config.toml
dataset = "read English sentences (LibriTTS-R)"
spec_augment = true
encoder_arch = "quartznet"
encoder_kernel_size = 13
decoder_width = 192
decoder_norm = "rmsnorm"
decoder_norm_position = "pre"
decoder_bias = "none"
decoder_qk_norm = false
decoder_prefix_bidirectional = false
muon_scale = "match_rms_adamw"
warmup_steps = 1220
weight_decay = 0.0
Rows from block 3 of the text decoder, named by matrix and row number. Rows with one number belong to one neuron. Each number is 128 + 24 x the weight over its row's rms, rounded and kept within 0 to 255. All counts start at 0. Numbers have three digits each. After the name is the row's rms in percent of the matrix's.
# gate: MLP gate (decoder.blocks.3.mlp.gate.weight, 384x192), inputs 64-127
# fc1: MLP up (decoder.blocks.3.mlp.fc1.weight, 384x192), inputs 64-127
# fc2: MLP down (decoder.blocks.3.mlp.fc2.weight, 192x384, transposed), outputs 64-127
gate.312 102:158132137128160123132140129140102099161180105117124133152150108153121159131133152127102117096124140110081086082165132133144174160079131137126119134123090095143169083146122158118131167145123098
fc1.312 103:094120118137123147154125183131136162117163150100108106126158107146112127158159119131149126162181133133155144105125170147156155171148157130127137141128122135158148170113101130150113166128158138
fc2.312 106:167162190171140120159121122145135133128117107132143133113176165130141111114097079116138111117140139142158154140156156097170100088094134120124112106160131074159122122105106124117131100092110119
gate.313 097:148110101144147125140116118160141148130119119155157113090077124140113164104132125170120147129162181109173119091139152112096086104191088103147148095137133134121072120120133130079132107087092141
fc1.313 105:153133127083081104162133107134132151144130114100172120130152106150166099124122122144131171137092121124112101160158120080074128115133124123115155111125110128171148126131121147128122140142142127
fc2.313 104:138113113118112110136072120141115074166113072114160117113127133115127102162118149114107135109134136123086136130146137140100143162166157095156156101136090163114096075113131146125130146135128165
gate.314 099:114101180120168110178170099131139123135123114151126140122143064141127161123100123113125106168155173114137167130150093145087138158108135101088140123104096140103112119164107124162152123133084150
fc1.314 101:144144158132099135114118143117140142087095134142093130068151143109145097130105107115161099136156155150131134127172182127130116176089148139100158125129146135093127140108096087137138111079136142
fc2.314 097:140126114150153162133113101104112189115192103137118087097135145112106096115148121142128102132126160107146134135136139127096101088183146148140140114114127160134143109092157120131115104066144128
gate.315 101:143176125145142102156135130136142135121108114149090136091138101125086102130089117141148107139108157130121143139128139152146138108129129137094160118172113102148124099135131112113159129115132109
fc1.315 099:121120084143104137123124143125167154131139101132096124146082134117092089137117159127067119096175111147113131134110164131113125156165130123117172110146111115094093149092138110111160109151144105
fc2.315 102:098112097098141156119129100087152114102133086079111076139112106083078112133110145111154113138129097126144098174143155143124140142163109119141124112099114162109152105156195162116147113062128108
gate.316 101:124118133123159131165108103164159118131131128094132154118109141148093156099157139117152139154144114101128108098104127123108165145119140155120166149093101113167139161104146113139117116109146154
fc1.316 093:128108137118173114156119160108162083120129111124111090148142084140188111108144130126131126133143137136115111061108116117122115186132139124139107171126092149139152134100145142145114127128143130
fc2.316 102:164108140153124116111129118109109117153149085105153135137112145113122142111101143098138131107129094163187094106118086143129180139152127104159121127101162158131115163104113127115097125129146122
gate.317 106:124131116123124093131170140144100125154169119109036121146127133176119116118120148163165158132076125116082092161117156097164144118140136133143150123135132124110194119139184086122097105116112096
fc1.317 098:132162144112158107132143117164127127130130133103102135173151143144137140112105146109137162133110119094108093116150118093114156108117151131151139156121118129167155087146161129140110124080142116
fc2.317 101:096140103078115134149143179124172106128150125122129159101114117069127083145147142126123143158142102177143112159125155155140121157097160089128110147116139139166100092150131154081119121161160140
gate.318 102:128136091139103097120140104153091112081090134125115128136177102119116130132159124133110153171109139118121134134137158112135103141114087102090174098143127175140153086113117132128144188107145082
fc1.318 102:101092151115160101095115125089115118130120148089098153122113141104124111091099165113131103130139154151115121109079087151132129093133112093121102148084121106168106133101116098130140108146096133
fc2.318 106:125116159117089144115121129115139135113132132104124119153162132122134119155086084090137152139090122130114117166178154115121119125151089125123184127136143121094093119122131141141128127136114123
gate.319 103:147121119163127112126120124154116171096163111141105131097082130106131114084132100075152109145196167174137146108148095126118131147141134145126118086148147153125176159194068125150137097121121099
fc1.319 097:151129101128136134138100088137075120127119124131108090111108129134131141131129098121119101110138145090140136135132148086133077191120150139092120153125111167153119098142095117117119094143096151
fc2.319 095:157203129154152107099139148089102134126101133113118131148135119092132120114125142053136128141102126161151128130118083119104098104131103131121095152167132107124143129123138182137129167138129118
gate.320 092:142161130129095131168113133131091091148091115169098187149124124132133120155147107194149142129108153140115084119143123087141135164115118146141091167113101083127154130147138144140157128082168137
fc1.320 097:115138080093119104112141143163072128134138133107090154134158150125178130090100154136114137148119144121178142085101131132143114111121132141154149140140106142118144081132122138131147153121119150
fc2.320 092:145113130129113071097115123120114115110106147128125129143123128096160218156125138137098149145149093145139124094052110092138112157130158112153133102109132151125122124152109124150136134122162142
gate.321 105:074153175122081096110128120162090158154157106148098138125111121139132112191140141153166111120109128137140153148157101127163150074103130132124114081122174147122151153128110167162138143163134158
fc1.321 110:141164120133128111117113109163125114129145153146125118143146090088124149111141122101146124134155109140109102125132124153082067150126135124108166135120108172121098105174093147142117127107151119
fc2.321 096:083131094135140085166143148106155101107187130125115144120114112103114155140125117159125130109149131167139129152134153119109132149146155120147119112142136112169123162149130136170146166087140096
gate.322 105:139128149118082139149111153174130108122146105106132099064092128133109099115133141132139121109134161108122105151126090061169098139126144143147150132169130098109124123102155140146165127144127134
fc1.322 096:074118104133129091155111134111092120108139088143148158158157132126158123115146161149093135128104119143132138138157132112158105123163132083130122119157128100148157171106151123109139094112145153
fc2.322 102:124092092180122156146141095125110143110118067113076111151147129143133127104118122118114150125111136151136151088119138115075136164119099091124087154179146165176114104107116137130111127155138131
gate.323 099:130150150115159150171136163128127125103132133128132195076122126106087160136107139139172107102135103094132137139117129089085135150142107158105130076120125117120105135090116134123111125119147186
fc1.323 099:146140114110121125098104145070119120077121121107132140094148116139112096148145112181127142111100111119133127157099135145138097175133122138133146118156146128088121115109149121147171118052088138
fc2.323 106:130117172139113176145127113157135156162127073157107104101109172122152132139132139102170137137125152194132175100098118124100141118149102193115132127104121153082119150128098134100158133108141131
gate.324 093:099121126126179095133094085156118079127133099140166142127161122119158102164142123101115145136134176172120163099181099120116117136134137130107169145103130138100132136135130104150098130108185095
fc1.324 099:163105120169118127163152119102135125132128133106128121091123091129131142118115137157136168114160137087108143135158109129133160166141162109090121123077102147107140151151170148181116077120152124
fc2.324 100:152122115138123145112130112094141138100096070146112156095156169150150118172108104111122148181114148135115135122127128149097070128141116099132103146069126133140139185105149139080090115108146115
gate.325 104:120141163102108095154132136171141105156135163123145105119128156142117146108113117099109139136122143124154149148158155134107155162126128170140113125114135146098130180138131141123121097087137182
fc1.325 105:108124102130191088154150121184100123162075080151160152149128134156154140162169086123160163115104095113156119121138098118123106093106168129155127162137147136158143181106143120098149105152142101
fc2.325 110:110113134127121139113135175104107150148092097106128083145123125099096151121140111108112078124119127153102100144098121123145162117120108167104106099120129144159063138155108156157158121146168109
gate.326 104:136146118097110157091159053099115161124154132093110144151121132102118136146158151120114134134171123104130102160109118145101105068095193147093143177085135137163137107131140128086119103157082147
fc1.326 097:132145089109140128127119116118127104160167119078207101137089135101157165148126154095128143113150094066150080139117113098130111157114129155140097125108081112132140144109140106085140116170124089
fc2.326 099:093111124147112125103141128157103138105177124134103143118132146117144140144136137116115079165139106171123182120116135130132124132125116154129088138122108109168153131116153155140143122139151070
gate.327 103:152110125162126155168124078111150103119123131150125173107070104112127116112114149149073073140126101129122101118160092079091104137124140110127129128117090138066082156121121122146163163146139144
fc1.327 098:090124145106071143128117154100144161101112128165186101086146160158076110104118102149124150119100124165164134109132116141142102135142131109118119071158082115117108131110089149142132131113126148
fc2.327 104:154152172140090148101124116151143140142111130156145120109112158145158132094090171129133131153075182083147132123109167115105099116114142159137131103114121127159127120096140142111155116118089124
gate.328 102:126126105118160138096130132117127140113136141162104135078109133140156159116141120090145121096140141142139135125128133116116116117108109148143108134080134099141141129168092134136169133137117113
fc1.328 103:131157137129140137117111129104111138118135131069137152119137141135118189109121135122115143124112115113115157099135130149158150149145150110108128129110107155124141116108079158123136171155129104
fc2.328 100:125137132155173112104143142175116118152149134139124119090140147083142138095130091123113103104171119118154189118121114132113112156152109140177107107133097123104093122142130107143119134132099086
gate.329 099:113144149147123145163109116133114094120139120171132100097118136119107125147128173093112084094177114158154109122144114157137144196160169110132110146137133133136150172117096147148112107147119133
fc1.329 104:082132106138144155128133132141148141109145134126087142138092092130119119103161162079054142168109143124138147107122130105132137159154115099137097121122130136125112122108139089166109120162106127
fc2.329 100:116123095123103100106100143100109154110098085102117101141087096114133108112091117097118111096098120111105132137144142147139126157128151144120076149131113130125083055123157143100142094097133112
gate.330 104:127172153118170113101089129154184156121153122162130114140122091083110135127123127086159173173136134152114078147105166111098153137128126153145131081125078145121126161195170071126151115101125132
fc1.330 094:118147133156138130089160129128084110133072122106140103100128166161142109126168135175098102096110138155110159128157132144143139096148130155092162126148146142171098135084114159132128146128131135
fc2.330 097:195109131150123146090128141134133161109161143122134074168121096131113145088126159145132103141106124127159093157105124119143145113150109134091131102176133093136099116127109151114096097183111120
gate.331 101:136099118140139148080115101116144142130117124118127121130133131099131161148123142123131131116158121136147082142133156073127090146158142165174116116142119121058149183131144117110094123102126128
fc1.331 089:133157130161151152118126108123170134134152163135102118120134105138123125152116132184086114142143128121117150096069156150084134091120130180118127088136173117109150152138112080124143132112075133
fc2.331 092:118106125118171115140084183137103126090180120170131138141166111132155141136124139125175088080129142141115110076099127162145095122107119138111149149111137109129089127129139107123155128104099157
gate.332 099:156106111117092141124151129121086142104164106151180157107128102144103087134156145117144124179118139104117156096170125120114119158125097145092154156137124077111099151157087109143137133129096163
fc1.332 103:078144149119131157110148094093104140095101123139117144130116130125087132083105153132123142130096123105116135150120119128162111081128131147108165133119167101124133097151173137144129138123100143
fc2.332 107:150111094102121097154087144110081143157139148139112173132166114113110132144114085113096135163111119101107084120152161118134130099112127156133151115130105116139182145142133160130121114079113108
gate.333 102:149133155140104141154135142104137152125174145155110107143122119115118135122130151147152143135144102165130121124108125147098129083159117092114160144079176132124144119111122097126163139121087088
fc1.333 092:194131131178141096150131139184103183107095119098124156149100144147135135095114126129139124137117139164115124136102131148158117150125125089157143103140112114104100135133151127124152118065162115
fc2.333 102:123132101101136145157099158095098112115113124093132144172150145157130141167110109161133148117163092145124082142125119096150155131112140181123135100118132157176145132127114159105134144137059086
gate.334 099:138148145099122115076157135124082117148124137096135155140139122154137110129144131129144134141159137181162129109092147152126114086153153153085176161129126108114125105095148143080125130117170143
fc1.334 110:131133105148100132151116127126053118122166113135149108053119164052140122109090130115079098140123092078131132183135105123144167156113123143160164077134115121138142107157109142129139164140159126
fc2.334 102:122148157105106102127114115159108123152130142116145101119169116129178121106112146119162156128153086155152121108092128111116122129147094127145146106146109100132154150135124068152156134121150109
gate.335 099:143142101136153077178089146077109079093129159152147079137091162107097150120120092149150166112137136130131107130120133127140183132142097096140123134159101130156121111088133133129180130091114154
fc1.335 100:131112120139112146140176140146115096135142117109127125125136124147154155138132096116141106135078134093124146116072124143144155144113155103148100087144158107136125135134118118125098116114187108
fc2.335 096:139138176138198150126132142132123125095121115090151160176135140087158153125096095146099106156147134153136141127111107169136147133124153121122171141082111108176139156139112125094104108136100112
gate.336 094:123113094130160105111112110159121150110185146110145116160146119118165120141113153189122093144087150122142146089155138148104153170196127155124101136116130169106138135129131077126102067136115160
fc1.336 100:112095124097169118112098106135096101132116128099162117117101138117133136149131154141072114071112089159167125085116116123127132144127112134141109140110107156134180121127137114139139150082132103
fc2.336 103:133116076128121105123155107136175117142096124140108140110132119153115108163163132107106152106126097092191089080099133195148123129102107114080159131130116107130109098122109122123131118144158117
gate.337 098:165152126123150101125124108152143150157123130119141127133142116155118160128108132111151152096131118122134121090153125115160111098123103108140155113117103113093098111115122158112168163106111136
fc1.337 099:109145147155095154117139126108103109099149121075149087127158103162118145106129123124116140121078121133145096124128159172113108125131116113116156101160124145077131158116122122139084118129114116
fc2.337 102:113142146105120092149155105163103099143126130128133117089140164132123127102083158127126132136127116127130162131076143160132147177131109179144114103128139140118121079170103163161135151122135077
gate.338 100:142102134159114081116139137144096151127092148123135106074119124145132099092125144135123133121133124151111139134173143156095140142113098131115081122133092127119135104184113157164110148147118154
fc1.338 106:126137156109152089136115144149128136132138128169117130114091165159128132095114102112107181124114092113119158110105140128134096120129103141152130132107119184166115137098139084151129101145061197
fc2.338 101:104162149128103117132126126190086159119122121135110151154127161160100106134078171103108137108097122147091059146170098115151105105096069150117131131135155113115160123130107120143120162088180156
gate.339 098:106099137157131076108133146118176121165181120092140134142129141166171108134139149098148126101124089122115115122166145084096172120128131141104134147164128147118131103121059146097158152163102132
fc1.339 107:154191114095120147126153202137134131104184087144115144139122128143138114123116153144163131127089133107142109076143106103136123142098111150074141115156135147142119124117124122125081191156136157
fc2.339 101:131131148124109139117144116090141141153133178159086156135160138149147123117162180090145152113158160119117136122100152103159146102119144141133127122067101139157133090161085172140096118099157093
gate.340 100:111153136163161084170109137150128066131146120142140069139112148118128109136100101122137123152111129135142160112142118115129101129120101123114139107143107134139156099137124117102162157114149128
fc1.340 104:165138112129104129126151117164085112121117127151145097109096158176104173124135170111136104089107138133157148126111125099096122105112081141153146122131118100080139151136138129114152141092099120
fc2.340 102:151151154124153112151151111117140145150128138140131125148118145146117175124134142117155154133114153139118112092057158125127132110158156110139117126172103125128146147150191127135145119138106126
gate.341 105:131101146151151129159118113163150100156111141131126134129116153095147129122109107119188083144127106135157123143134105093120142117127108115093130131131127109111093114128130133124151125147131106
fc1.341 105:096142122077167103180133113147092124155150123123140140088096109124107147139090121092125115157147129098115145117141147109131125131133124110142153122153118111109095147167144137127125082134113155
fc2.341 097:159111132124149137115111127115131137144153149135178117096161139153143114096168153162135142103109137114074150124114107128146141125096129135137133145123114105136129165103150135126110114111159152
gate.342 103:141177141141100092117179146169127127146165164123160190146107089087140130125131149101113144182135099126131095157163144123122137125143109144115147123170120146103117069150127106142199151134126088
fc1.342 097:150094136118150113144174086146095116132142122119151131146133146129119154097122177144092150178120121174146130117178145090120150156107108155117143118136098116136100083125154064128147136120129106
fc2.342 109:119141104136130135147111069102140110082135118144154081118122110138089096170141135089115144157100113110155122171110154153128134139107112096133112137133099111130090168158074133143145128126149139
gate.343 098:132098131058104113127104146130112105134126153080186146116123147112108097146155155109143107117115171111096077136074115114144105180142162192166119138170118153132135104111163090123084091072125101
fc1.343 096:135129118140139138081105093145167101095146074106104160108108141115121133092119131139170152113134128165107117131114138111133125122173106125105163080131094145153145139125121115112100113065138148
fc2.343 099:149146133124135159093142106130142102092167074135158108087156138136129136115183162121153103138096087150101158107105140131142108118176114112165115134140108092121111145147124123156121070153088102
gate.344 101:128173129058153134117100107149156114139120104128096116092113144126100117136117148125130140121150135123120151156131175126065176126139114109097149143077164127118144114102109101132139110149144116
fc1.344 101:144163118126119166112139146182180117116132135093107101141128127145141095150126092137155135115129135172124118111107087122166080147134078086155099143118146133133110156082172092111124110109130155
fc2.344 101:157145150079091104132132123152133096140107174188124079122133128174128100105174132085103134155132113141128127125153143149122084093131123099153103132111126109150139107068125164113158093130146109
gate.345 099:127165127144107130174150111098157114154138168140115140135163110186116152117101139117114140149127165152132111141134142125111126178117128163120101117134114135127114129100117095145097171187102151
fc1.345 097:130112111126114115156148102116131160145064096127130121087115134069161144135141106108128140176057091097134099101143100144145138113109126129144109120113107129160171148153131145103123133133089104
fc2.345 101:149093102115101089116119117073120111095136158132133166126158110139138155153148145161135172155131116109166165117131083137161154105104139162127117093164127106113142123122113141109176142130173091
gate.346 094:098103179137158099101121159156177163123157124145109150135099095093125106130137114075150108126112123135160141122111127137164142165117111133098127126127081108141101147103132115155136141130135121
fc1.346 098:159092096136116080149102130126135122189134126114111113125097095115145128105108118119104132125085150149134125178149129131105139121142162112157122107131117076116126158128128142116126118142113144
fc2.346 098:124132111150114120178121122135126159113118101111140118093094123102122091111108138159105155106142130119146158124143139156101143097166156122077096090136142158110175132167117122147156118117144118
gate.347 107:141137143139139144072162079129132104125133123083091128092089121115114127123143118129088148153111147168120131166097109138185133124120139148139123092097102137105098122146149144111116127101166174
fc1.347 106:160157143110135108131141128103112092126130148134116156120140128078109121109166166123095125156116157115152099133146144115116153158128173134125120087146155172128064100149136102123080152159143136
fc2.347 111:098116139135150175115141131090138158134137092143096086130163096129147076140114116153149123139098138128127174135115168181119114110153149148141088172104172100133144127139153163080106106144149139
gate.348 100:150158133090123117129084122137154164140128108153124106124132139100127146168101134109115118103111175100116144083139138111096120110091138153124126150099138158176117110147102146140127121128157140
fc1.348 100:111119152123111149172112131147167115146120149176091140129128118145109165124118145084154123141127091098125132125137129133144102122114148076130165144161145136152112147123132131157096136149112150
fc2.348 097:124091137094083084153091146168133106150079120147117149111140131105127145102139118149134092104078138139139097170101134157140133123103124078123106148148150142113127133137151119134111135118102123
gate.349 098:114136118118177109089131085084114133161126126145148082101134130145107090090112117122113110123163128134105146134118150138141118128153098155137136115128152102141115172116144135124112133103128140
fc1.349 098:127190101152146131139165112094144106118126126129106081101146148120161102099106089108130116118090132150101097101147135107104157117154172157120155117135110091167142107111092102123114089164087100
fc2.349 100:135119202145143084129127101113101125143166145118142113151092127131143110141112160101158142131113146155090131109066125152150126116143119190124135143142170161156136098080139133141119126139135143
gate.350 103:123162107135130148114157092150111118140192103134170083134128116121088111083112091084118143104123141161152055106120107155162119131104129149153140165125130139127122138137107140096141133079163151
fc1.350 106:096106154143103118132126137110133160102116163165137105120150133094126126135095130148147119102137153110142117101148106145090087116115145115073155143122158141141131160153083118122119141160124126
fc2.350 105:114150102152110098139141152135137147175130095133114094117133156124171149124081143176111137101174115144132134117151138173069080099160123071149085120134155119134145121121135184130131097106125131
gate.351 107:162094095138126136115136190139116134154145132126125165153128136145082127148116131109119128108156128099126114145120121073165144064125115123114096114118124132098118118158161113144091175123078130
fc1.351 112:151140135153161114130105087111168129139129139142101122127128097149123152143115116134161096142151126132116161163125103120085156092126140115110129108135153141112154100124151092104124119154151161
fc2.351 105:130105108139113110147109136137130170121132112156188160144114150100166131078119147168143144131121102115121163154127055188156154170092128063094147113162080101073130138127090123126116100147136153
gate.352 099:104136140137119082157102148123138142132190102158163137108111107177133149102117095145139129088094133133149151135176102123154127135102111135135168099141135074131100153125137137134102111124138118
fc1.352 096:124151136112123130113158105171167180113111120103136176121110123116106145106148109120131123138115075125129172110137163126121169109138130104104095099110134117134114134093123126113117133106143130
fc2.352 101:158170120137148107138161145125123128109193117128123145140139083132109143121118127136121121177063146144147126109135124092134102130119096153119109112098140089146132151082100151172125118139113100
gate.353 100:124142167118158105122126121118117123148141127133061144133126105155155155101108119141144136179152166120132130128139127134113168135131108119114134116118190095111129109105132175179138161095145095
fc1.353 095:107143111142172147141114142146120125101141145111188149129143109119118108109125154111121118122124126155133162152090126109130142139170152102149108143128123158159118108080141119152139124094127138
fc2.353 103:123145119142108087094145096121161150133114135120153113146127130091099176130093146121116159137100133116120133101142108100143123122144155184152142100088130134144157149131108116147123125074125122
gate.354 098:126137156175104127124121131113142131106131092150112114102123111122148154127142124137096073134120134126125097086095109115172129079109132155091174160089168135162160109105120115130138140173144065
fc1.354 100:142131114149107127105143106150131155120112140113159136131161100163161124112136160060114097065136130154138145157177152110141120144158128161192082091131123160106129116128162141102157116139078147
fc2.354 101:107090130114121145112141090097114109124183103117166157161098111127167140106097088134125171097155109126162161112125102120141105151107112130154126136144094135136163097122083119138162122143114136
gate.355 102:085179152143163089141154138133128088140125125151165097139130105153114135132162116149132146167143103140106127141116106101084110134166109155123132152147094109099166131096152148100143158107166151
fc1.355 105:122140160118154099121133136093138091119108165106085118139101135125157160096181150155123092144152139167125079073077158156112116114153096100106121148162153112136147192090136158127141125118121131
fc2.355 104:150137148091143178090166152140094113095091140138102147160136115135109155130124144151145117159114114139100116123121135146077125130124180133156132104105142129125140139120149105149141133111105124
gate.356 100:100113101127102142085158093151137112130095107154142112111139116149112137136135156132166169112182154097098127105135125142158113108159156103123135162164120109142108090121090164132189166107102096
fc1.356 105:120122124134097135144100087094123175108086075163125141158130155147124152111116079085074096122139145117104106105098094123146104090181121093066118103128112118144106130121150108131126108098172093
fc2.356 100:113143117138102159158164170110124122126103186126135146111113116155109111125110118128124155141129094138132140099108124111137115096132107117159147104160111104173126154146111143129152120132099170
gate.357 099:178156103134106131160192132131142142110121144133123137132105111114131107086118124101160120116129125187101112143159186100129151137110111134107145141114152167105126117130118120116118187127105114
fc1.357 096:142116116097093185087165125113127144144176130156150103144138112120168114090151106149118127118160145095129115129143111147100129166170111146137180104098124151130161143134105201148107120138091137
fc2.357 097:110146114151120126124092145100123141150085125134077131131112141132127136159099169113132111119084146158082153109094139114151136155136103149098118130128167139131167121145173108137109104126113138
gate.358 103:139086148127154133161152114085091116090156182137098167154143149082132166133125128129136156110119135132125112101114101134073131176099138090127136139109123142110144105140125133103172197119153122
fc1.358 099:154072056123142111107140135103079110202125133133120116089113109129128126120149084177126120140143113150131168089119102115141104105134132156132149152182087152124130119152113125106142151132138142
fc2.358 101:128113122110137114151126097106097125109108127130118112147136113085116147096134135131120123121096170115137172140081091119124111157127086126107111160121084140108134143176147119134133112164125128
gate.359 097:131107117168124090120133097134141131096104127130135092115137108114123132113153122071125107113121137189155125105114077116136082120161129121112119086103132113141129141129114112100118136124121162
fc1.359 101:143140106136134107154117131083143113128125183112118119125105137167115098122163117152139134120103165139107118111110147093152149124147115178158155108129117125170108084148122129119122174122125137
fc2.359 096:088123091128124107098112137112118137163115155155131143079106132128119116152143147134134094140102137146190121123131158110107153144123146139133124176107116121129126105100109142135175151117142118
gate.360 099:136135127180113134158146072136060112112099132155110113133134134133127163126121122153119185167145128120101161144151124130129147091140087121094133115131123118124111091124162142141131121085113086
fc1.360 103:098132102120133126115136124140098146117149090103149141170135139124139096115172163163108100108141113072124134122077119123135123110132091106122111106110157149101153152118134125135139199142100157
fc2.360 103:133152084140127112079125104155117103130111115143090123163109139148127102154099098109111127140112135153120097117140114105084157099127127115135133084157077126174151101117091114165157109121091089
gate.361 101:124173146134084171143119114139125109103147151165126132155147087118104164136141114151121168156118158151160141153117171198177136127136209119138137114122105152155137152098114173144122149130145107
fc1.361 105:152107136150138115130193129099140171122099136147081131111122157157147131118162113155122144121146095167095139092124122132089153109162140162114116158126145110131137109104125079104119095117092135
fc2.361 098:156142136150120128125119128091124156148117176140147130128139123128161120105115121083128100121136169135146124110134133116073140123110120114189112100132142130116122159159138121128099156125090133
gate.362 096:128176132115099124165119095137158128150066146133134115178127098094105152106150161155141102101119107123108123165110142137117165123149162125121146119116114143126127103146113097137193155126144104
fc1.362 099:157116127137138143093176103060151141134137123143104132138136111155134149130106131115130093145127109126129112087109166116134134164121124106129109140093131121091114141118163084111101096154144107
fc2.362 094:106099137110152115133090162115125125101106109100144197131112155122116157121154096079133197140104099117076130118108118168144171106148079100145118140123158127136125112165117123165149125121142123
gate.363 101:099118122127098146093140135108146138142124106114091155101113107102090132114132132092147117162159132109131118106103133117136108106140118160142118127096111123099149116114114104157100157132160154
fc1.363 092:101179129088135145101117121147138092136112104107113184138136082135112127151144121123146124154126126110134144119110133135149104144141118171110094147150078148164153141157143125118133136135147120
fc2.363 101:132106117145139126139142078113084082123081129138144133123115098135131118103157099139120150153137141111133145185136129127139131112125125116155096118116127143082138117163139148150157152108071118
gate.364 098:099106101159142088129130118161163157105133148101151129115137117117124150159144123116136137144153165114128169117132149117120170183156163139148138131146161080102126120218149148125127159094141139
fc1.364 095:099090111150105147135141127146094136118141163106162136105136121161152119100098108130135129093108134144117131136124065158187100145121111123113142102126129139120149084139124151152118204152120127
fc2.364 105:129160103113190160105150168129114091141110145141115145151135093125102151132129129120157099117110114158139106126127083110091119125093108142129168106132144177134143160102073092161164137108120091
gate.365 103:147118094088125138119122116124114106107147141169136159123095095131108139073140135129169077147055123151107138124160143117128157140143150102138161115124132126155148127132156103142143112099165109
fc1.365 097:100097112132172133143112127135116105118109131114105130134162129144125121140127120117130159112105108127154097114123145186107110139081139182099138132161102131148139097134102132115171121137130128
fc2.365 093:170124145117132127099131112138128165141119098133157126076117088125146116124093129150113153092117102138135141143127146144120116180101148148116112141143148115129078116135098159141148120147124130
gate.366 103:109127111130138148086125135099112110162182166120199119134157095129100100164106138127120088103104172133124155163118109138150094119118104165092144125101167114170127103135166152124102121136091132
fc1.366 100:112110144157152147115097153156166144135138203169132128118149177119145160120131109125107124149119072123166167158124150122097122132126138138113137107130143116128143149079130156120118133158112102
fc2.366 114:145131156140144169084094160149103127134171116130146128138136086091138180093153141111111139103122106152142128125177118162134099111136113103135138138152172168154125076146109145119143161109131091
gate.367 103:164099166102115085135129107135124097164194156113163152101089129169147121102153101156152144127164112123159148164114133145107137139097120144155152121120109110119127144137116087104155125099124134
fc1.367 101:193121159136092096140137158142117114145108164138088152148098162123110135142129097159121148121138149140112073146107164088059147160105126122146133138108116112151119178126101137137119144166130091
fc2.367 103:130144170114133114097128121116118152059085115102132139152101130146113118112152117127094127135154119141115142126126107166136159128126143147096163143124132066098123155153139081101117140114113141
gate.368 109:141139121139147102149091132156158065161103130133113143155093111150143116140140166131145103123140164117116153129152116120114100107175118106119154149092100062135104125085199120129146127148117097
fc1.368 106:138126111126085156110107092083132092141147103144127077141124143132094148132160147116119106103137085124159148136149145170134148143116119095137146151125115132115132108143130152140102112119168098
fc2.368 109:112172138148129114111105163073147151143174123109128143115140092134137123114133161120141139164134167181135126127193100137116120111126080116149125145161117141160120130126124103115111121125132120
gate.369 096:122145123144074117128141072155134106094157085126125114167150115106158109123149128107164151142113138098116109143146148124141133127065137160143142110106164075157113124140133114090166149110140104
fc1.369 099:110109110122169119128157143108117100133110106137114155188111127133117117124146095122127171124105123111059159115104126104102149139173116144154108110110124148133108126109106105104177119114123105
fc2.369 101:098123098149123121074130115147093152089151128135132102131123106123131154147132140127136148184149110104139169147102133152099116138139114146094124127120138111095123109103125102144057097125130137
gate.370 100:166100141137129167111155110141129157114139167169149149161124151114160128133135135159100171156147137108130138130180118104122126153099124149164094086123119079093146130129137062133115143101121124
fc1.370 099:136117160111163146133145117154151101089130085151116111119133178139104158141083156140171136104094147129119098161174144137095157136153122125115116110112139128153162135109102151156127143126120165
fc2.370 097:126113109155159125120125096170176145106104119190113154121154079145093111126125135099129166117066117128136133168190140145155141108117116104117093154112170099143119142116107078114115147077109103
gate.371 109:113131108088121089125126096126144137114123114122146086099125155176122137144138091112129121144102199097160133173132129147120109148107114109092089131114139155174095076134149136159159114128108153
fc1.371 107:122106118135151157142139151092102099113136103144097120193125155088135070161141141131125150111125123142133146140112158089138078115113143099131133146112113163162199076143127166086127177151165114
fc2.371 103:128138159119146122107165164115145119126102140141128095167108143115114114076113115191152138111116119154114133147105144116120122112164159106149109131110113128127150113118126148066116148126175121
gate.372 096:109133120170137134149140087159165163119104177118165080127124109107118123146122130097107100129145103113112087132152124124157167137143148133153095142161109127151138129133106149146174108128124094
fc1.372 099:138108160122134078119114145134111157101132100161159140125135110141127045118105135169097159126138174155115165113125137143135110171126142124096123130137111135165132079185123124121129145121142149
fc2.372 098:132155131158146116153144128150158160105190144161101114127124109091157168121123102142104139128105126130126154179148111144127112120149134141125134099157151154107185132109124090144134157142157067
gate.373 102:151147121129163123173165137103122111099147103105120120117144099107129138125091171106137082139080163131143120170132133149093130149113144112149114138133145136171135149149115154112137154124175125
fc1.373 097:125138071163148138125093109130141098148136106114120125135139152128083152114144153144151148127097141109125118125109116113154130062116121127130104127128127104085116159103128170160041081138142102
fc2.373 102:130097126104125144059112093138120146097164143085154154138138153113153126109107111116095164169102110113148132129171153116142132116165119094120164088101112154117127125120160165131095129166082150
gate.374 096:130166178129076118126112158175132084111134148094133117129112117155146086144108145125137133167097157084124121131112120130094121152151112125070118192123161132102106141119140131161100132103140138
fc1.374 096:132120156144141157149157133135146139131111155114107122148192110119098143090115125186147186128149169099083120121137121136100165129134125148138137145095120132137177109154113148141115140100128127
fc2.374 106:191114122118131138134194133103126137163129091125146157127120158170079120093141129129155143133101128110176160083101132132113129094119113123171105113088134117146144156138138139136114134093104128
gate.375 107:132139122133124100116121140157147148121135149069162128146089106094161128114145125147207110118135117095111104175138148173119145124157127077166153128131128128162095128137138082100172128125088113
fc1.375 097:134140114116153121090121117105119123152135160129152167150138170161155100130092139148119157133134137122118087089120158162150121132139112109089126188104114127109144139125105149176077077137143097
fc2.375 107:092113152126135141134119106123090123110172121104121152137145135185156149106105101146130144187110098129139126136132170176159126087154124104127152125155148141170130139167169102120146173165142119